Rows from block 4, named by matrix and row number. Each number is 500 + 40 x the weight over its row's rms, rounded and kept within 0 to 999. All counts start at 0. Numbers have three digits each. After the name is the row's rms in percent of the matrix's.
# ada: adaLN modulation (shift, scale and gate of each sublayer stacked) (model.blocks.4.ada.weight, 1152x256), inputs 172-255
ada.267 090:514474445530440527544480513534405486496449475487462497444518573493449477467446497455534497439612573540426499462478512495450436558417507457513409531529480496556453470517500503524483485467481525481497507587468478483503490503479483462432577552557511498450
ada.268 095:473478533474525478539459542471528502454428458490438472485522568511479501552562445390480485510490455506590544481498562452521456512500492548572492421490525509463470491489472474489530492525425564520581512528476498532459472504475512501455480509512524553489
ada.269 106:527568492358485527527525414556496494498532481544465510526529636540478563519416462549513515532566535543525514467435601554488535509523462517512435468531526509487475511477462460519501518460553461450541463513532532524520462467443535525512524490473465544478
ada.270 155:474552527448521465494519468495468470517469477477500476599486500499555485538515497527453514461529582478493446507576564475514451471640472490521478529438497499547501556495535488474487491516459497611510491533506505502524558531524520520483574512521532530464
ada.271 131:478452500538535438443536563489538460525498540560447473467539565428480491560592487466474566518476508441476499470533529509480493525595467493480517488525513479519538510458566552504530527486523472490544492484429500465484479508489531532545487469463536502549
ada.272 085:546399496459490465453587541465468518512460494533492499474502447464448497523447478515424494440556509462535596545479419503497505491453447488514476510388499505483528486524577549472553523503471467492484486424545533544489510457511446479484527478533548559495
ada.273 104:513496501496484516566489486484516512483473512470500562413497498491450558571595459446522507482536559501491495534486472466549484555498512445501543535443572474496495455461421499493498480589516608478528469462535506499572471535467471476494471457538569529537
ada.274 118:496550489473516464525543489496483537498518473494518492423488526546512502504511470513459479524453555494477486459591498511485499461494482534456488492545502523470478506485444509472493512446414507391631473481551521472548469507503488454515498497506516464501
ada.275 095:522503513497524492492494532570554439509535456458476436510523441478493472522506523450530466428497476551545602472553586517452516495538527556517409457568565475477504512539441540610511517481492513520618516591515528404592481495440451509519452482502484501507
ada.276 117:407458476500490447510459536520478551489460525526551500463483394485536494485512506451540444469503496513516477501512607517456455532596461485613441460516507504474496466475554492503493464500559552509607496499457462503454464555528500463481463464533524470463
ada.277 078:516531522479507549487533498481507509531442496517536536596492536476496441498483497494481508487435484485431467503449480478485529453468474504507486509506441487496540537472502443545458524498483548459517462476514459546456489469473481444500579514449422495529
ada.278 132:473463491455474490477502495492432479504465580514481477543499478459569440514438530584523497472481633509493511501443462473502440532520476511498462537422458459542432445452455510507451549496496496479521465472507539541485482520499495412532593442524503472454
ada.279 138:489500491526462483496523564458549532507484534453462499485514454516511518529510528477400503450514423507448486485503472566457518476490408534512434457466510460436468502496478524481451550474524512504623504485495572512413536534495499440503440494558501527485
ada.280 086:461518528503487542518488564484556440520484510473453553503515511408533481464448431488423512501405509508431491467428501469462529570449525522466481489492567512464451465449534506504542498464531444452544516590472464511548510515486470500512527507572517524540
ada.281 074:517517531560515527504510487504437411522530509573532467489492486502478445521471501502519393457489545468436552517506533436507494485462509505423497469435479522469561450489561541454546504473499495537546490505520457482450556533492552489513449470433452503526
ada.282 098:495598482538461458457525546499533494517472550506559472624543561543478431452544490476489488506541463471553516512516468498478510481480520493537527505586523522509484486478553488483515486467500457452440535582493517467477514401504485490453534565474464516470
ada.283 133:501551496423464496468506458481524460575473437464435449521517432566496520531524551512533522484566552506523527451503537482437444539519457455560449513542510455498465483496439534499536469451423543419557559506519560530403516476548433493476542426443478526475
ada.284 096:460507458505463491518445457484470457518466571498546495501473445495482491496496532506456520449554480463441485478509510558468518493507485568480498434506505478472424445555444526507446464507503473476413476525506501553422518453467540454482522457547477451460
ada.285 086:517471478629478497517563520508543544511566496545443410582495456478421492505580553450537509484495435543511464536479521564507530525508528614551548503508559483438527475485513499446479499512523489479559484565519511517564472579508561450506553525470576495485
ada.286 113:511525465523488479440480486578534462504475476458506483445555379523446545514541505428495561485496509505559533477494585493570494429597529573578501502443497524509500505486514467507488465489522501497548451519441478517580471541489471502523469545461511510517
ada.287 094:541490486551502547469452484508584474509461521500531504522541591457454525468500423455476485479546435513495519515475592549415448588535490556475529476505485478454589508447510493474485509499582595522444482596552508602560540485432567494442512468519494462483
ada.288 093:450533512394470540517474485668490481436505465481642524486547450526484435485518525456525416458503480476476479506486513490484483489498524463467497489573461518492481498549503504445497461530538522515482497562470461477410461501510541455504473497464464520460
ada.289 110:502507520512470469464512532480414528499528473476520539515529424459487557487480526486430536514490501518434480526449569457488493468454525541580485541518500519488445492452492504484478506506525465465513489532517542521546460472473451454468485534477522454492
ada.290 092:504463471522537479487474507585483481504523521523509498465478510564493534542491568523522458463476507490540490458466601538531557516564488466466518475452502487503479504492533521460502486537541480555475503553455501452462566504431472506457460556508552528531
ada.291 095:442530487490493508437544416527518527508526558449516512468543344479528577474506521561491557506453425499483604497448436453454537433523517500451537537493485471476528505470576464529459513485598476504486506461525491560468460432493443482489424459524539571513
ada.292 085:445566519409503541563488520471530487538519538495474506536528587474512449535544580465451545478473556505472508481541523521495493539491507512490519501450566532513488479493505519525509472523572504502438486501496510582444474492487504463508494508500560494523
ada.293 121:478470488503489484494495462460491557442489475479495496573447653501513513486444475507453513472510544497531549522468500484491442572447451516547500519585518511503439483480541539478455477460454538434513526549489528562501475514466543461492570562522463460452
ada.294 096:452553554438502479502539490542474559500502542477480459512470570443432571511519575481565601501480461544584477500517532516491523465437505540536513475590469479465464498515480553501461488443522528473580484455535500466454484515462492456503531530464521551541
ada.295 106:500551505570533491461423497543523471448482487481528465586507661458423482468489467526492441525466496405554605527487604478502516567433468473576542475555578527512507539499440537487556493461445515458549529525511527480464489531469468544497526496585457515516
ada.296 107:473492469496497496539489488465607539472528470457497452544490494540475600473456498484523488486513466439548511470530518473449573502463527537531485525510517524448530523472489490503554488482504486484531475563474477536547487541467469496522414571501497489491
ada.297 156:539432461554517496490498510423537487442479505497515490550495474482496550492508507483513497520472568491534464509407642518448508591564495487565475506524470526510541502551486506518481543508550468549379497424558511451567483510492480548500547554494466506471
ada.298 106:497565510517485452503506558466432516503512493504530495616513495522536527518559577479520558511542493522405454528450483499499498519506524576441493502589506538446507538498488477510564533398451485546513516510480474523501490575507549532518431489519569503481
ada.299 140:501516491475478483498530472490502485508463494533468491490530594544448502455552548436527484482478458412576581450520567506473461443502535514429531477463490508487480468501609518522547502529507489492549488462518443517432520472521514463486439508497490503482
ada.300 109:499464507551459521537526450457485498528479501576493471582515450458502490491465502454468478512548428463611441455523493482501414510472469524522550469486533479498473466463520455493523510459533438469543462500516496515493510532432503479515508441511527504466
ada.301 097:469496512499518469578470523468497492510496415496488528470473413524485490537555506498548495542476503476521449513486493490469496497542482517569439492465481496522511521466532515523541528496436510555605479482455484506550456514463507502535453470565487459497
ada.302 141:474505504463503462476461535469477496508545546519509588430536483479488485548516540517537586495473588561456489541481501553538487497464463461488528495468462446488436552480489458520520504506440493428575488531502508544452482548536499482507551450491477488555
ada.303 108:518510478509468567558495492494566519544526500514566504528464579460552477500488513487531452522511470492521460534479592531494469504442513545554471532589511535506431478486547510534464549570467514458558516511504497546591458541501451473457515465512517533517
ada.304 093:473436440596478507587516505556461512495530480550542549622513464483476505534561457538545542553520494469487528519516451497459554489514485481513522489508457446496500461509445566500516530521537518486383459479464441455586417497454530453557535482606497481466
ada.305 088:514498499520473576509513546527483560512527451491473503480501472490482565493521450492496521486519546492490430444546381460489549569428468444529467517472482467522490475510534485445476491502521538414449479539512465476442512492526529486455470503555480471466
ada.306 124:492494488509455508503513480552467570486537391470440521500528432496465512501538499467411489526526512541519558505530453511514458527381536504532514497584492569449468464466510460490496502575556484463471475434481457528492502529505496477546534541446446503504
ada.307 083:473555464463515506494468496509464468474480500508518539490501591542499441505576499480523518541595494506552518467469533462514459494564522466597510489568498486506502542460558449493521457541439505528521479556489438562555513554506445449548522530485532515482
ada.308 097:508489535512466521534497489507551507459526559538532467501524563454420485426536524543476441523469439526491419509542530532494556478459515543464487501447498563505498461503539542494522488461567494507481489470558444409447472492448499473450476618517466500510
ada.309 100:521562504567520482458417479497579504527490491532603504494565572538487500509543420508499562523488447449570547531438499427521478498451544526546566506520537506456515499499604503502521515524439431504638556488463458490444539512460451527509474440514484455546
ada.310 149:497478511437495460529548489545457410466531507465509493524502618474535472490479517498476485481457489507448446512556544526490521510582519536497502558524499470519467501507570522485528506409503476517675473508487504539497511504453520460528515416456546493503
ada.311 094:524460413553525478488436505522566512519481471509477501453581502569487560429522446432470466512462401448486444496439545524515532583538557418547473395507523519485523496469527476469496501475532452503452528489458465465572497468469479544500487572519512506484
ada.312 085:550498561527541519540548483484438506513542465518433510523472394424543497527509532537418464560507506560466504473396466538547462567493496528482470554419456540425511528517520458485540449492529517534446505536485489494494487483472526519521525539506484551500
ada.313 124:488529488495536535488562471544494528489500463469557518491471399520463502496487494515440493499539505462468488524571609484476559456498556467415516509535432475460525551519512521526513512539551496579486500545482473462513450478486504570497548433523506466541
ada.314 101:503498501585464527540483541532530462533451494533527530558472548507457564452495547506496504505583449498505460526544462512512419499505488472487521506547521470465502472492555485497475501507447498527562463572524493574453503587502531484439478489503536482483
ada.315 083:446522485459465505499500468585530471514454539457510539495511462593492402525516512518435496518500496536491577450516559509512514634530457526477518448517469516490460506499477582444490508561486527518593493507556459511507525574423538477488482452438545469495
ada.316 079:512457467532537489590540464431521504550496584568474448401544499486524421508474442490479468510488430486500523467519433535535509441483529495423492467469511487491467518488487563423501519477552529519611547497499471540481510535457488495555479501492520466514
ada.317 157:537524462481482516479521455497559454465525459416515442525545263497468476517460434533504473468420465477507562486560524464491514559447529456544493516490493542555478510524492479575502494508534486491534512497534528493513509501432483470506511539510481526452
ada.318 088:522470539550507507476516544557471478453529485451475502439559524424522513482486470459550512455503462454520529519533434495521559549449456523454479536473489501538554545551537439515513515554539433537457463551451478517479477443486527485414462478523431507466
ada.319 093:512525484470499520548475546497521523468499534522517552501504516531474509502561492462523520491550539467538518507454492496522419511474491533525513526502534525570482490527527440501486501390502524404641506507520576484536467501492540454519503477495505525481
ada.320 120:498472528515484505487531496573520509455463541537473457452544476519533490504553565493525393484515511498528540499470624497459456550498529469519513501515471529517456478472538408466480485501437526466434478444504498573518519492494528517486579472513453449501
ada.321 101:432463535466457511576469503547466531469462462506508528504528479476480529497503401449478573457518565536435485468505568432441477535586436509552485420511477501463474392475516427516458490513454421563534458550565500532548531479524498484462462461479446436494
ada.322 124:531530501530523544480495486518538535493502480497497446473543622547467504461497627447515500488492483431600557459504534452480517546437510533512564456516535534506509525464518533469562460503455506458604474522458444499586473484448480478501484482510466453494
ada.323 149:474482488525436522459493540490535541466497472476523507513534394522528463473546579451449534495484458500545552483470606509483521488513453480446491518515554544463494450489512515522456510497511463576588487516554454459469502519501514495461484497462503470493
ada.324 081:504464500555490454539433480513481517512485499504535542447552412446493525487488534473521470506459505536597490475471478523500523597522518483405457511429516500529454480553486566491486435511501506465447526515485493489504526499538480498490543465425523458511
ada.325 114:500398552487517479487479481444518468478523475469597475452512404434505480503525564471591444573520471504460489517446461504475527491453527546564476473547548495513515446496504516500494487487470502462579540508481514422540520473467487479492450509518445478510
ada.326 132:509480477512492541456489486488542474493534481451508487545523414497516514556472492502486479487508515540455448473610643468464481539533472493558430452522468468460524485496489514544512530431528501528427471504489572521575535517500492478489464538473506546515
ada.327 117:500556512548503507523489521533452465445505482529438473581519532526526498497482586560489472417465436535506486502476533482484531499464521578481459521528467492536473474492499470486485452533506495555535537524511497593479558487532568456516481430493452498510
ada.328 110:515585457522504494524501480500601450499488451494471523531482551545424482496527483516514517481398337507547545480510458503503537504477516523473467459493535516443503485532524512490536456490519493526442529447529469448476529472506506546488505539492489522504
ada.329 107:525464511544525508463521477508523551482485522491573530505453518553457484469607465529522476477523425514555534483466493482488477529526497437541496435551505463481460493489511558457487506468490480511546501466449477563542480531525472484545430439488523477511
ada.330 159:521505473446496489473512527507487502519498476506502503483512635524537527514444522478512454429504614515452518515519533429476505488553501482550559548471444483589467490499489490513509511491474516497494555466508468465591509482504452508472620509537505496493
ada.331 109:505524451458445500456495507522382514433512526526564488539520494504479482456506544474509433456471498462480484515512537499487530502475497518549474529456503549505468435482496470502497466453510408446490500498498495458601525469431522469474505546495490439477
ada.332 135:518482473485463509485551478520542477504482533551553501434491617529494460523457513468602461518554441542505461459444578526457452556561496489513512499502485522522483421454475456444446480516501446558572496551545528399423415535495445464489461534523468499433
ada.333 111:455446489524479509504559487513505514517457466523458520515501532475525438473477538495495468500506475520522502466469612496515506529447482475482494535494497471521453460522486474541498521564449451505458533523436490500513467447537462465432513516549508511450
ada.334 098:486431468488502491494477448443568517468507511489507523513476466477568459476535525459415505516486508555520570518475440512455469546484488469570446473541478512499481487461538473513473493476477532509450526519459460424459515530573507492526536500500567440501
ada.335 115:446573477528503477512436506492464494481442520501545583481488450447522496482519525454569459516442501586537517402443404470480507513492476443509515435512533525395523497456528495503537503524514500477568508539463443483486473513429520513498473441487494430486
ada.336 128:455542472491471493483452488498499490474529473473547451526447446564506550510490585521499492524487467529476519493519431519466424522467466506514468478480463489494501502486467543485511484470489559593514432434571507589465478519536544448493521481498476536444
ada.337 086:484473513475491450543436501532464500484484513540482489484497440429498559435541549507518483430491455580434541476500473523475482521485468545511503528585518469467471514474524504522477509513533454527552445532475401541501506510543571490471469407504437456457
ada.338 131:527461480529478575494507470457442448495514513524492515524489646413529493515543545486477508464475590515488540470548624526562514522527482514484541528488447512524466518478497544463457423543603452479485468460440487521519526476460529504425530588534493460460
ada.339 161:470474480506539478503461505544476492511489514533594455540480490498567549470512502511509461471523498534623449499551489498428486556657493519554524544570439462498539498453499486497495483473549556601461518563472472491543451444519468453457559593538523470486
ada.340 100:483522487583467551497482527505454567505492510498580516452543417502490554507590438467521471534532520493458470508452502454513477581465521512525510494553559514490488490475536564541516522530569494498617493474523440524434530535535448449542492478530493449456
ada.341 136:507523503529505478458509525565525495506493477480491468396475374481543495480486555534522487496497469486546570488517592546515488473536521485508538511543435498529472509536599483535466520456466454576251471615523510511448520466509484508492570547447483502459
ada.342 096:492415469541505545501505546488499505506496501516582447603532487493521558502526522473448521532480569461537482520482464500509480475559580515457501497514523502478505462499494567497505520459478435501537460453522482519439509493536509530545465446481510462531
ada.343 094:531448557530474449483481544453508506459538517521564513482453485382507506525457504485510595563427459482452504489568638571485493522556517484530461504506514501516511461526475432557507473488519561531518506481488459561528482490512456487523486565571509459515
ada.344 101:563493521453522505514467505460540485544458504475444537515468497504500537463450540461485431472451458500636528482479505522509545487525455538508415521480488540458529497485470573533509426503504488465492533514512465543442546500425459496487516468489511500483
ada.345 090:513528530437518549519499546541439499479435526487515493446525517527509463493512537485395502467544456531486553439444558491431498411510518505496467507477557487525447476472539494528496509466486465511486548565488546507487520550497524506496428507435504546459
ada.346 111:578507507564509500437478466565550443515469510529475514572522571473491504476525537413468479459506421571549602485492496485495453495562509519522487446464488535533442481506492489500520523485582523497580521510440465518486502491495503479573458502507492460527
ada.347 186:502491497478519496499462510480477487511470492494487506542539422487530515502527489513459449483555559505498476485559514529487469480745455472488544545540471461521570518471525518489482490515515465752515500507501489527465437468532505473483547482489490461461
ada.348 089:544508540544519469517445555471556457541529509519549499494498411540458537531514537485540450555459466437474520532515436475495459499515496500490488451520584570487575530530503500524589526491462482467585535476554503532538502499490512490504476490616496487538
ada.349 102:468519484516460464507448521540584534483475498520522528463419687487559484522504517482493501525543497435481578501542501410449484537497452483479467450519511487462471474479478488495546489535468474480601507512517496475478496523537452478463488541537470488472
ada.350 127:477596477529508497423517503485588517538448513462570508527491346487583494501516437491464493531461557508470467510475514508508440563552439544491453554557504499453473488512530476479473459515498454569542457506522544511473491528467514484480462481507464514501
ada.351 100:497482514444479481492490464493508557523510490534376466603503382522498557460497448508550509546560472484597448498499455572527483530494476481547564470505481522462522516485558444488533507467556420467544494484483563458515519520496564467470572500550503437467
ada.352 149:535494530542510488461554540419507502490496488576505521567497504505518404451594586494466509499477558468563478520482597497554469506537518471506527489500460487527513482557482530472483546482461528544386505497566540493554488472474507515447524492443483502494
ada.353 093:488520539511463540488577469538475529505476463506491478571485376496583515476556412502526471471514383453513512456496507504518494493456517471524409508531487512563491462496539535480527535581439516512543490393459486450473481473467513502471547454495507455449
ada.354 087:498593520526481549435446519463435508492533562558484495526488388544535517485504452543464513470545416474449482545477479551486467488453527534471505487408424530510514475451555440464499501486519488506422500478532484500475509535514547471519545521516473492433
ada.355 125:493465525447512470507570545558459493483512481490444471475517445498521519512456449551477491458475548523541500527528589411529522567477456534552510523509485471499506503478581535446509465491576521524426456495468504546470471486523498473502553511503410489463
ada.356 075:468503521467519464489474528514484498515486516550464501422462454479500479488591434547506522528375493533454506523523428532486508504400517524411487555514495516530500471573465486497473492520482513461523503586477457493417505515491460499549464433497490530512
ada.357 114:487500494475504482518504509504489510473506510430452548516486519564433511494406496506594480557482472551574476450453478490470482557501561502504485539520498500483481522544543536485544523510421580549502494508498457525440514444478472536491455501485459477451
ada.358 106:504520480499500538458528510514512520521530534555462479510495354508472537478516558466531526494494552484430532495480589571432501463465535483453559526558471547541507521536451479452503511467405451474469472468515527514422491507498543545473522500531507496521
ada.359 105:597553473507491524379463479511537443522500530484480487518534505559517612530551448508484519576461466431467474457536556492477514542559481539513473495541501498510533452530577467491470484528582524525511516515539485556556431456475507508457459430521506434551
ada.360 087:468521512470493479423541500468437518453526505556472536417460485483539437533458586484522493463494504535463459540549509496486494529495463485485496537513472512532517481483502511454468515519477444542372510436499500534544545524551513474560541450501516549502
ada.361 080:495507529508542535486464529560513506467518470529479543464501407562489445560532548533512491471443499505469557523512399509458482538561528456513527482508500478430481474502471533522531558490396535507607544470543505504528530514559517486513493500510524502503
ada.362 093:484494508491480547531462477507545558490492501539576433525498604500434460495579466481510571488530402545537380523567559573499475539503482446501590466550493500511483480509483507416506565485534493493449485487473482533500437550544504496466424487506489498510
ada.363 144:479500498464467499484447514534460505484470533479496475527525584494439485484462472507499476438457458514502555489472568462509465483446528549474469498557511505451493521479548533531526480562484473503765492559493505504318477492494457479514377462535500496515
ada.364 108:525519487601485509503510512456545557501517563522541490591483410536411502475515505472510471483444515513532561525487567566524506535424468520454545459570529463469508483508511505481506538494422440460522452519505449463469482500507499490498542494497467515522
ada.365 075:540544520472532468454558500528458489513543483464544440536504453514527568476529495547452486505480511507442405517550441477548501562482546465504544449587529509445548512485517477537493443486524546494396551534466513478530514467524495505566485532497529496506
ada.366 108:510515448594480613453490506502558486535543502502503489508489542502477485541462583503532430460533413553503462471511550578478461535489514491488471453564449460472458487478426538486474496514518501500502477502473429456495499547513504470456493472492518486466
ada.367 092:498391518452505478499565510513497486500511488497415431503505482486452542522469463513495507543441483594605414523523452474514450562449545514458486498527497514503469470457538521470479482530505522517479461477542465536481522500528487483496456519566514474459
ada.368 145:534457499569480461423508502481540411498518491531523497529519288515526521497497490521497551498487486520482492479482579523492484520575487580480495524601518536518489488492524526449466499491528468401468479510490473506546506444436516453472447537495512471459
ada.369 134:463483547475533499510407471468478564544456484548566512536490541487516457499475478492459519517532560450517452509474493499485520506496469486536471445422481487501449511505503508502467521529479480565556497539513527547383526430474539570481484490483502471443
ada.370 099:514514497476451455541529480524503531460475511450497598423538505539535527490501527499500575487433523522504563532529432538448530504421418459537484472512445496506488473451477488462491503449544490449442484541456523406515526509529470506510573560467505473491
ada.371 090:458579493545505582488502529502557501500490559547449492571448424553530497479532471523557449503514472459598481505533486504469588461480489512495519520470465526532461462467448530503446480394436467490515503539494469492529537452499487460513552487529525501485
ada.372 119:567494482523475475449457478502559516496534506516471476568535412535489540534572436517418481480528465480547482485459554508558498598481545542550489532520425476528510519467524479512517462492539444547508476511507495488493515496469475495516471496522513464434
ada.373 106:501530479469511460496504515479472485444503464558522497497498322535495516466459522535471505462497427590557560504488567576471449539509496488526483536586474491491475460492563573499485465484533489517515473488537513506460474482517531475494550478532526492463
ada.374 111:501503501553475514464472517538568531502556497560468502534477410465442546484482541425499510501420440456569563480410574482478526493501537500512443495420561526509513474446534499520499514545565496481458518463457503438514457524479503468467423572452504506491
ada.375 090:531582520462496551520500461517489440532463549567493505506541453495501473472461482497416449530495474477608461504469509568549488533491499486612515511507547497522460525488440465516518534477427456515573483526528525517557511573503554516457390484474487469501
ada.376 100:468491508573455499415516552553506431434437494513562524555527338486434487526557546531432466475439433513561500468469472467512566470474531519529523450549521498509502483502528486510494450471485442542542498464504481486471450458503436507477454518458467523543
ada.377 095:522439461517558478522474474459591476515473491504488445479490536495525473462482467479521522496491513501603540474504547460499476538555468465513562449511486471467503500489501440535504519494512462545641496480506470404546505463514447499462454515532500532507
ada.378 164:548529495517485517459485505478508484484499497517515509530520450561548455483438520512499523464438538482542584527522612529447520558608498520478520535527529467507482452534467493512450493473496471622474473585438501539440508468557528429475537473472493485494
ada.379 090:457491476480497494539486473486535488542457487542530534494537402479466521509563449451467522476482503527538510529440513485490487551530533369514514487559490490514453469471415531453494510548512511494589541506441435462369460495509493497487463428441528509509
ada.380 105:459584457511473458482454480500530498464425529521549496552518557459483506453559456488470525460465465504525552465535607577479480506463456549492569510481534508513513522497436433528497452461569512460607465561473514449423460512486460546483471477481520470502
ada.381 116:545533554491541541533498478501501454538493558472459496528506648479474477554606499480436494504472487485560562478441522490539494476509524536500507497483496515472483515485492451510543444485541519544520461516511517466444504498442453563485534479544514477544
ada.382 093:478500545587513547442462463549512519413508488502459429583546424520491502483436473500489502493603553472532457482454571535472543517567488525544479502470552538521494431471556526495510509532579487562569546614543539486506499523492484503508491491550522504544
ada.383 092:482494557482483474513478513452550501513498423494544499453486439496481483578507514542503528474462467499541525523552521445505517483465477542437480549588517527465449524554442538496499451486512508568527519489481501506487482512512503479554482620586440420530
ada.384 089:481512466442468474544491476405447555493427497533395495390479416578521518563503591512453517513478484505490504497428498505519430591502460480477427495463523509503469472460513483469532534558513487471494516492561511480509543534470453486481474496543506507502
ada.385 093:467444542493515475538531446465526500494465501457519466540500451577522492489480538491483557573459516518467548472487488594458494483471465535509467545519482484555533496532488557519467490466477450436376518485491551480601472521489496492502538483539468512432
ada.386 091:499490517553550541512503495454461465547499542472474508482510581534457494551484533538500557496472479539452538514518455534455459494484483517494505486509551508448520527492514544509521458582439548509497534486465534488522490465521534484532473568442525492505
ada.387 100:512449536491542504491508470412511532447504521559461504472437485500475578487441496514498571458537510500547446569520516523441456518529505537526538497488553552469518427510544479469496517520510525489467499560557532556541454512511485428474494488510591478519
ada.388 092:503539506493476452516534582534507488470564442447492485551496476489485564475493503494532540569463465443590512500491457403496464497530521537535611510493435525508503493520481460470480480386453432513472485538466513526501501492462521530444472423468458513481
ada.389 091:530506457457442513505448488510466480412502481484454511480520480508403577490431520525482484436470504477518521502469412494476513470423537512526469472521552490471484503501504435474467468460537517398517461527480491530514516539539469486511427493501532506454
ada.390 091:454537478512479515481532466479563502483535408478518458498489502459479418469454540513513595533496459499422543483520529538552514443422437508564494541441501490464468500472508500487499511536520482504493438539533499476546551519484519497530546430445509498503
ada.391 104:515511416524446502431494473535517495448509517501543495463487451515422517524474535520499522511528445504512510471526495496507529477429456442491494468484527476453530501519492485502544478462457480452563478453531522472400553479532484455516424475467430515522
ada.392 124:506495537453476562522543505476615439481543497516492478504521582478439496544511511442545502473543516475525534474464522546451488540329522524518456460388476498439488513543515471501468485559508527374490505545491536521620529508471477582517499569424504503499
ada.393 099:562484501561506565511510559447489424442510517556441490480487500482496539529478551500463554498537486500422530527503555554561462444531558526525589438494555473514507499538520533495531451538462485514508514528556551454360541498493465505527554517549483530497
ada.394 108:451462548602482529543463492449391462461494467465526593503477470478479463541472451491490576494507548465509449529442498514509498452504510459376534533499498445496476465496504496471495522460435497522485502557504489491449481475486548538525483434536518476499
ada.395 097:490519495558516496431507479506469442523521551457432477533463446500448488524498494542472493461455540481526550484485569538542538432428533422555488466494477491528466506475494499513534482494509513489533533525530510432561470463473484518448419544456485509471
ada.396 087:560461471447504479505458506520455528461562476556490448457583492499557467469488483503513581506512408564485489531483470445460475563510586521453467527445490535448484515521569484464494500545489469436524518466553497523499477442525506530464462489489546488407
ada.397 086:541481541461435475538479486459487493451458521463570465501535482513516455544503466413482519563540557506406485457494529411487530547476448502518513564507526533497467522460375487487515530463540513484565512494459494394479489471572521469467552393399484537536
ada.398 088:525429488445477526510541454548464518543522462451545471541528481481496443510443468473574499504514492500508492477495460447482482481530475505611573508378527481454454506449534467498516462477499514475551456519394480492687563494453483537487468474471472557520
ada.399 103:540481478528483461502402440491496525576493434479504545569525611597504540440451542500520451545470540484516484530478628521489513427453479520521538544530512534502480572549544518491482525490533504440627534515551472478561489507504488583449501503447530523541
ada.400 094:483522504425548437502495508519442536502537525468479503500493532397527435480526539477502496464507460530544507446469523519460495587474516462490474489553529491531449418490545527509589469532528493507539536468490487558454466472524475454540505546562555496496
ada.401 103:492408482436517573555447476449473506516498514413537557587499532519520465540519559553497571470507535436529437519463510532560517457528559478523475505564520492514527557572547459458504523525473547486432488525457523525480487483511460495496484503479520497521
ada.402 108:524536497574501498508496548535507523558499481529512458482476487478619558480546481523424544509436550523462509491560555448498523504456498505486524478560481517531510512426404516529552470486569536514477486511473494512488472517459484524482537515412468569473
ada.403 093:474491500613520539486562520503411478517523529500455506491505541536486574475581480498473483453510498451515515526485551553469486451517554468571554525502448515563534475519501461497523457515538552470545496540526477488601473496512464497451521447424477532505
ada.404 085:538560531523478410530552561529438482489538586456442504444525523495479467475497528520431525490484516469437503523563480527491498522493521462499517571502462532516506514485414509488502444571490497488466489572548540431429508482511579452486496472505563458491
ada.405 101:490485496478518522453544492522608519523475523479498506490519502516502463454465442518518504524472513529463487542525477472494494531515540418550462479492514510483511502470485508517437469483451539482551522510519508495456496492498514480474541491537464533464
ada.406 074:444545569515537442505509484468383500521458556470568428468488516463585510518462448517444452536501480474431421509468523500530492515546494521532553492535516521532494467497553525538493544529556503544465521458500526505515499485444498504500558438476524494547
ada.407 097:585547474437499481488525543496513524468486521465471465538465538444491522530511518543559466477574539481593482475550600467455554533474486511548558509522587561533516506455464536482528410457551491429613538475517533477531505503443466489497519467460542536508
ada.408 094:541459517435514484596450471427494443516485517516495516481465316526471446501528521536400575452471530510533532463451489462470511462502491511474535523483482499464476504487558520527531455575470498581405505448486514523466492460495518471486455564474476511476
ada.409 100:575502520473491442614465528549535529524549486586524442483520525487561514501553447536559428502542457538497436532482537443451487460489582422485522506521505473507545545525511513561537525539530576454576515499524452505498472516425511517562526469498536588501
ada.410 093:508499464471474472486444479458570468422485470482542471489403466512546446532564508557490473500508420478472500480513479483518439429492484456499418482490524488555472456450532511499510451487452552515489487537600476526489512548514489491513522476540487490480
ada.411 094:538489461437516487485560521450469421514494495532562516485516460524452501499452539568491498526529504422466487489493505538462550502522529534448479542568514495479458470503542474446495521516473552442471469492459502438508568467493516576474480498508499469415
ada.412 103:549525511516515548499466518490509532508452518449524511534490504509516514531524469511536555559532505535501546525492400510556570462562504506521464529573482520590464501613509420479499549513505559567444534540553513539540527558492499465476607474564556480536
ada.413 084:549484525454473511479484525487511542401483542465422467548495441460449530563463563460461590540439505514524514504517509503500526574514461467521420495453432510567568517485393513482497488527486520524487442448407549448520488501528485491515479455488505451505
ada.414 087:529488462463488486557463498561450515504543481465408472468504475521519526423539445500500570467551448522548552534575506585442529538513550478525498488487483536571437485541556521514480480519455456494512486443502501501450405461552525515462509563544529497487
ada.415 105:551544500531463418453523475574509559519525422429528495497570477492514510492513517552501559532505475503474542479535483528498525502516481503418501503517490475513499443551471517503480494458449508525425528544595468398506413476578458458497494480487476468508
ada.416 087:494530493442518448564548487516532467533468556560444503550447529496521461495475482462574455525507493474444520558566512458554482463523460532521528489538462507520552477493537494402518429510469544523544461486523435529424534525470423501477506396486427491565
ada.417 088:509460485427489490448536482511437484498489452434513513548492528493497462512546491588476531495513531501494466517530585503456525483405526485472491521465478517504442514493503518505491500419464471398556511534551559579387569518440519472615588481505512504519
ada.418 091:498475513491496513556481523498526494490454532551478529542480392446481471446578479519473485518517487498504591522524504520531526515542513504415557442484528534548501487577507517498514536492451438521509458504489481503462442558564459562493445512435526528542
ada.419 095:492586469550532533472512463532539555477491468454442493521494477526408478455551551567505526503433501492472487543467526465439536505484477533498515512495499481488469447440535544516486429511474459478572472518447525449437519535532467496482484489469457495531
ada.420 092:540497494497498486459497538462520516548458519443469487550539502504485537517430527505462511485540514495499521496528523426570550540517507468549535504514517499518509532506566421417535441424494484518474471500452525481511529523556484443507531483469522464510
ada.421 091:448486483564494497564463473409461525533494477502450441570514468503477567484528487457536522540544530468573486513477447489562545459534512510494489546525502465519504520482468473525418513527582466478516505391525548442553447475474506510523564469522509505528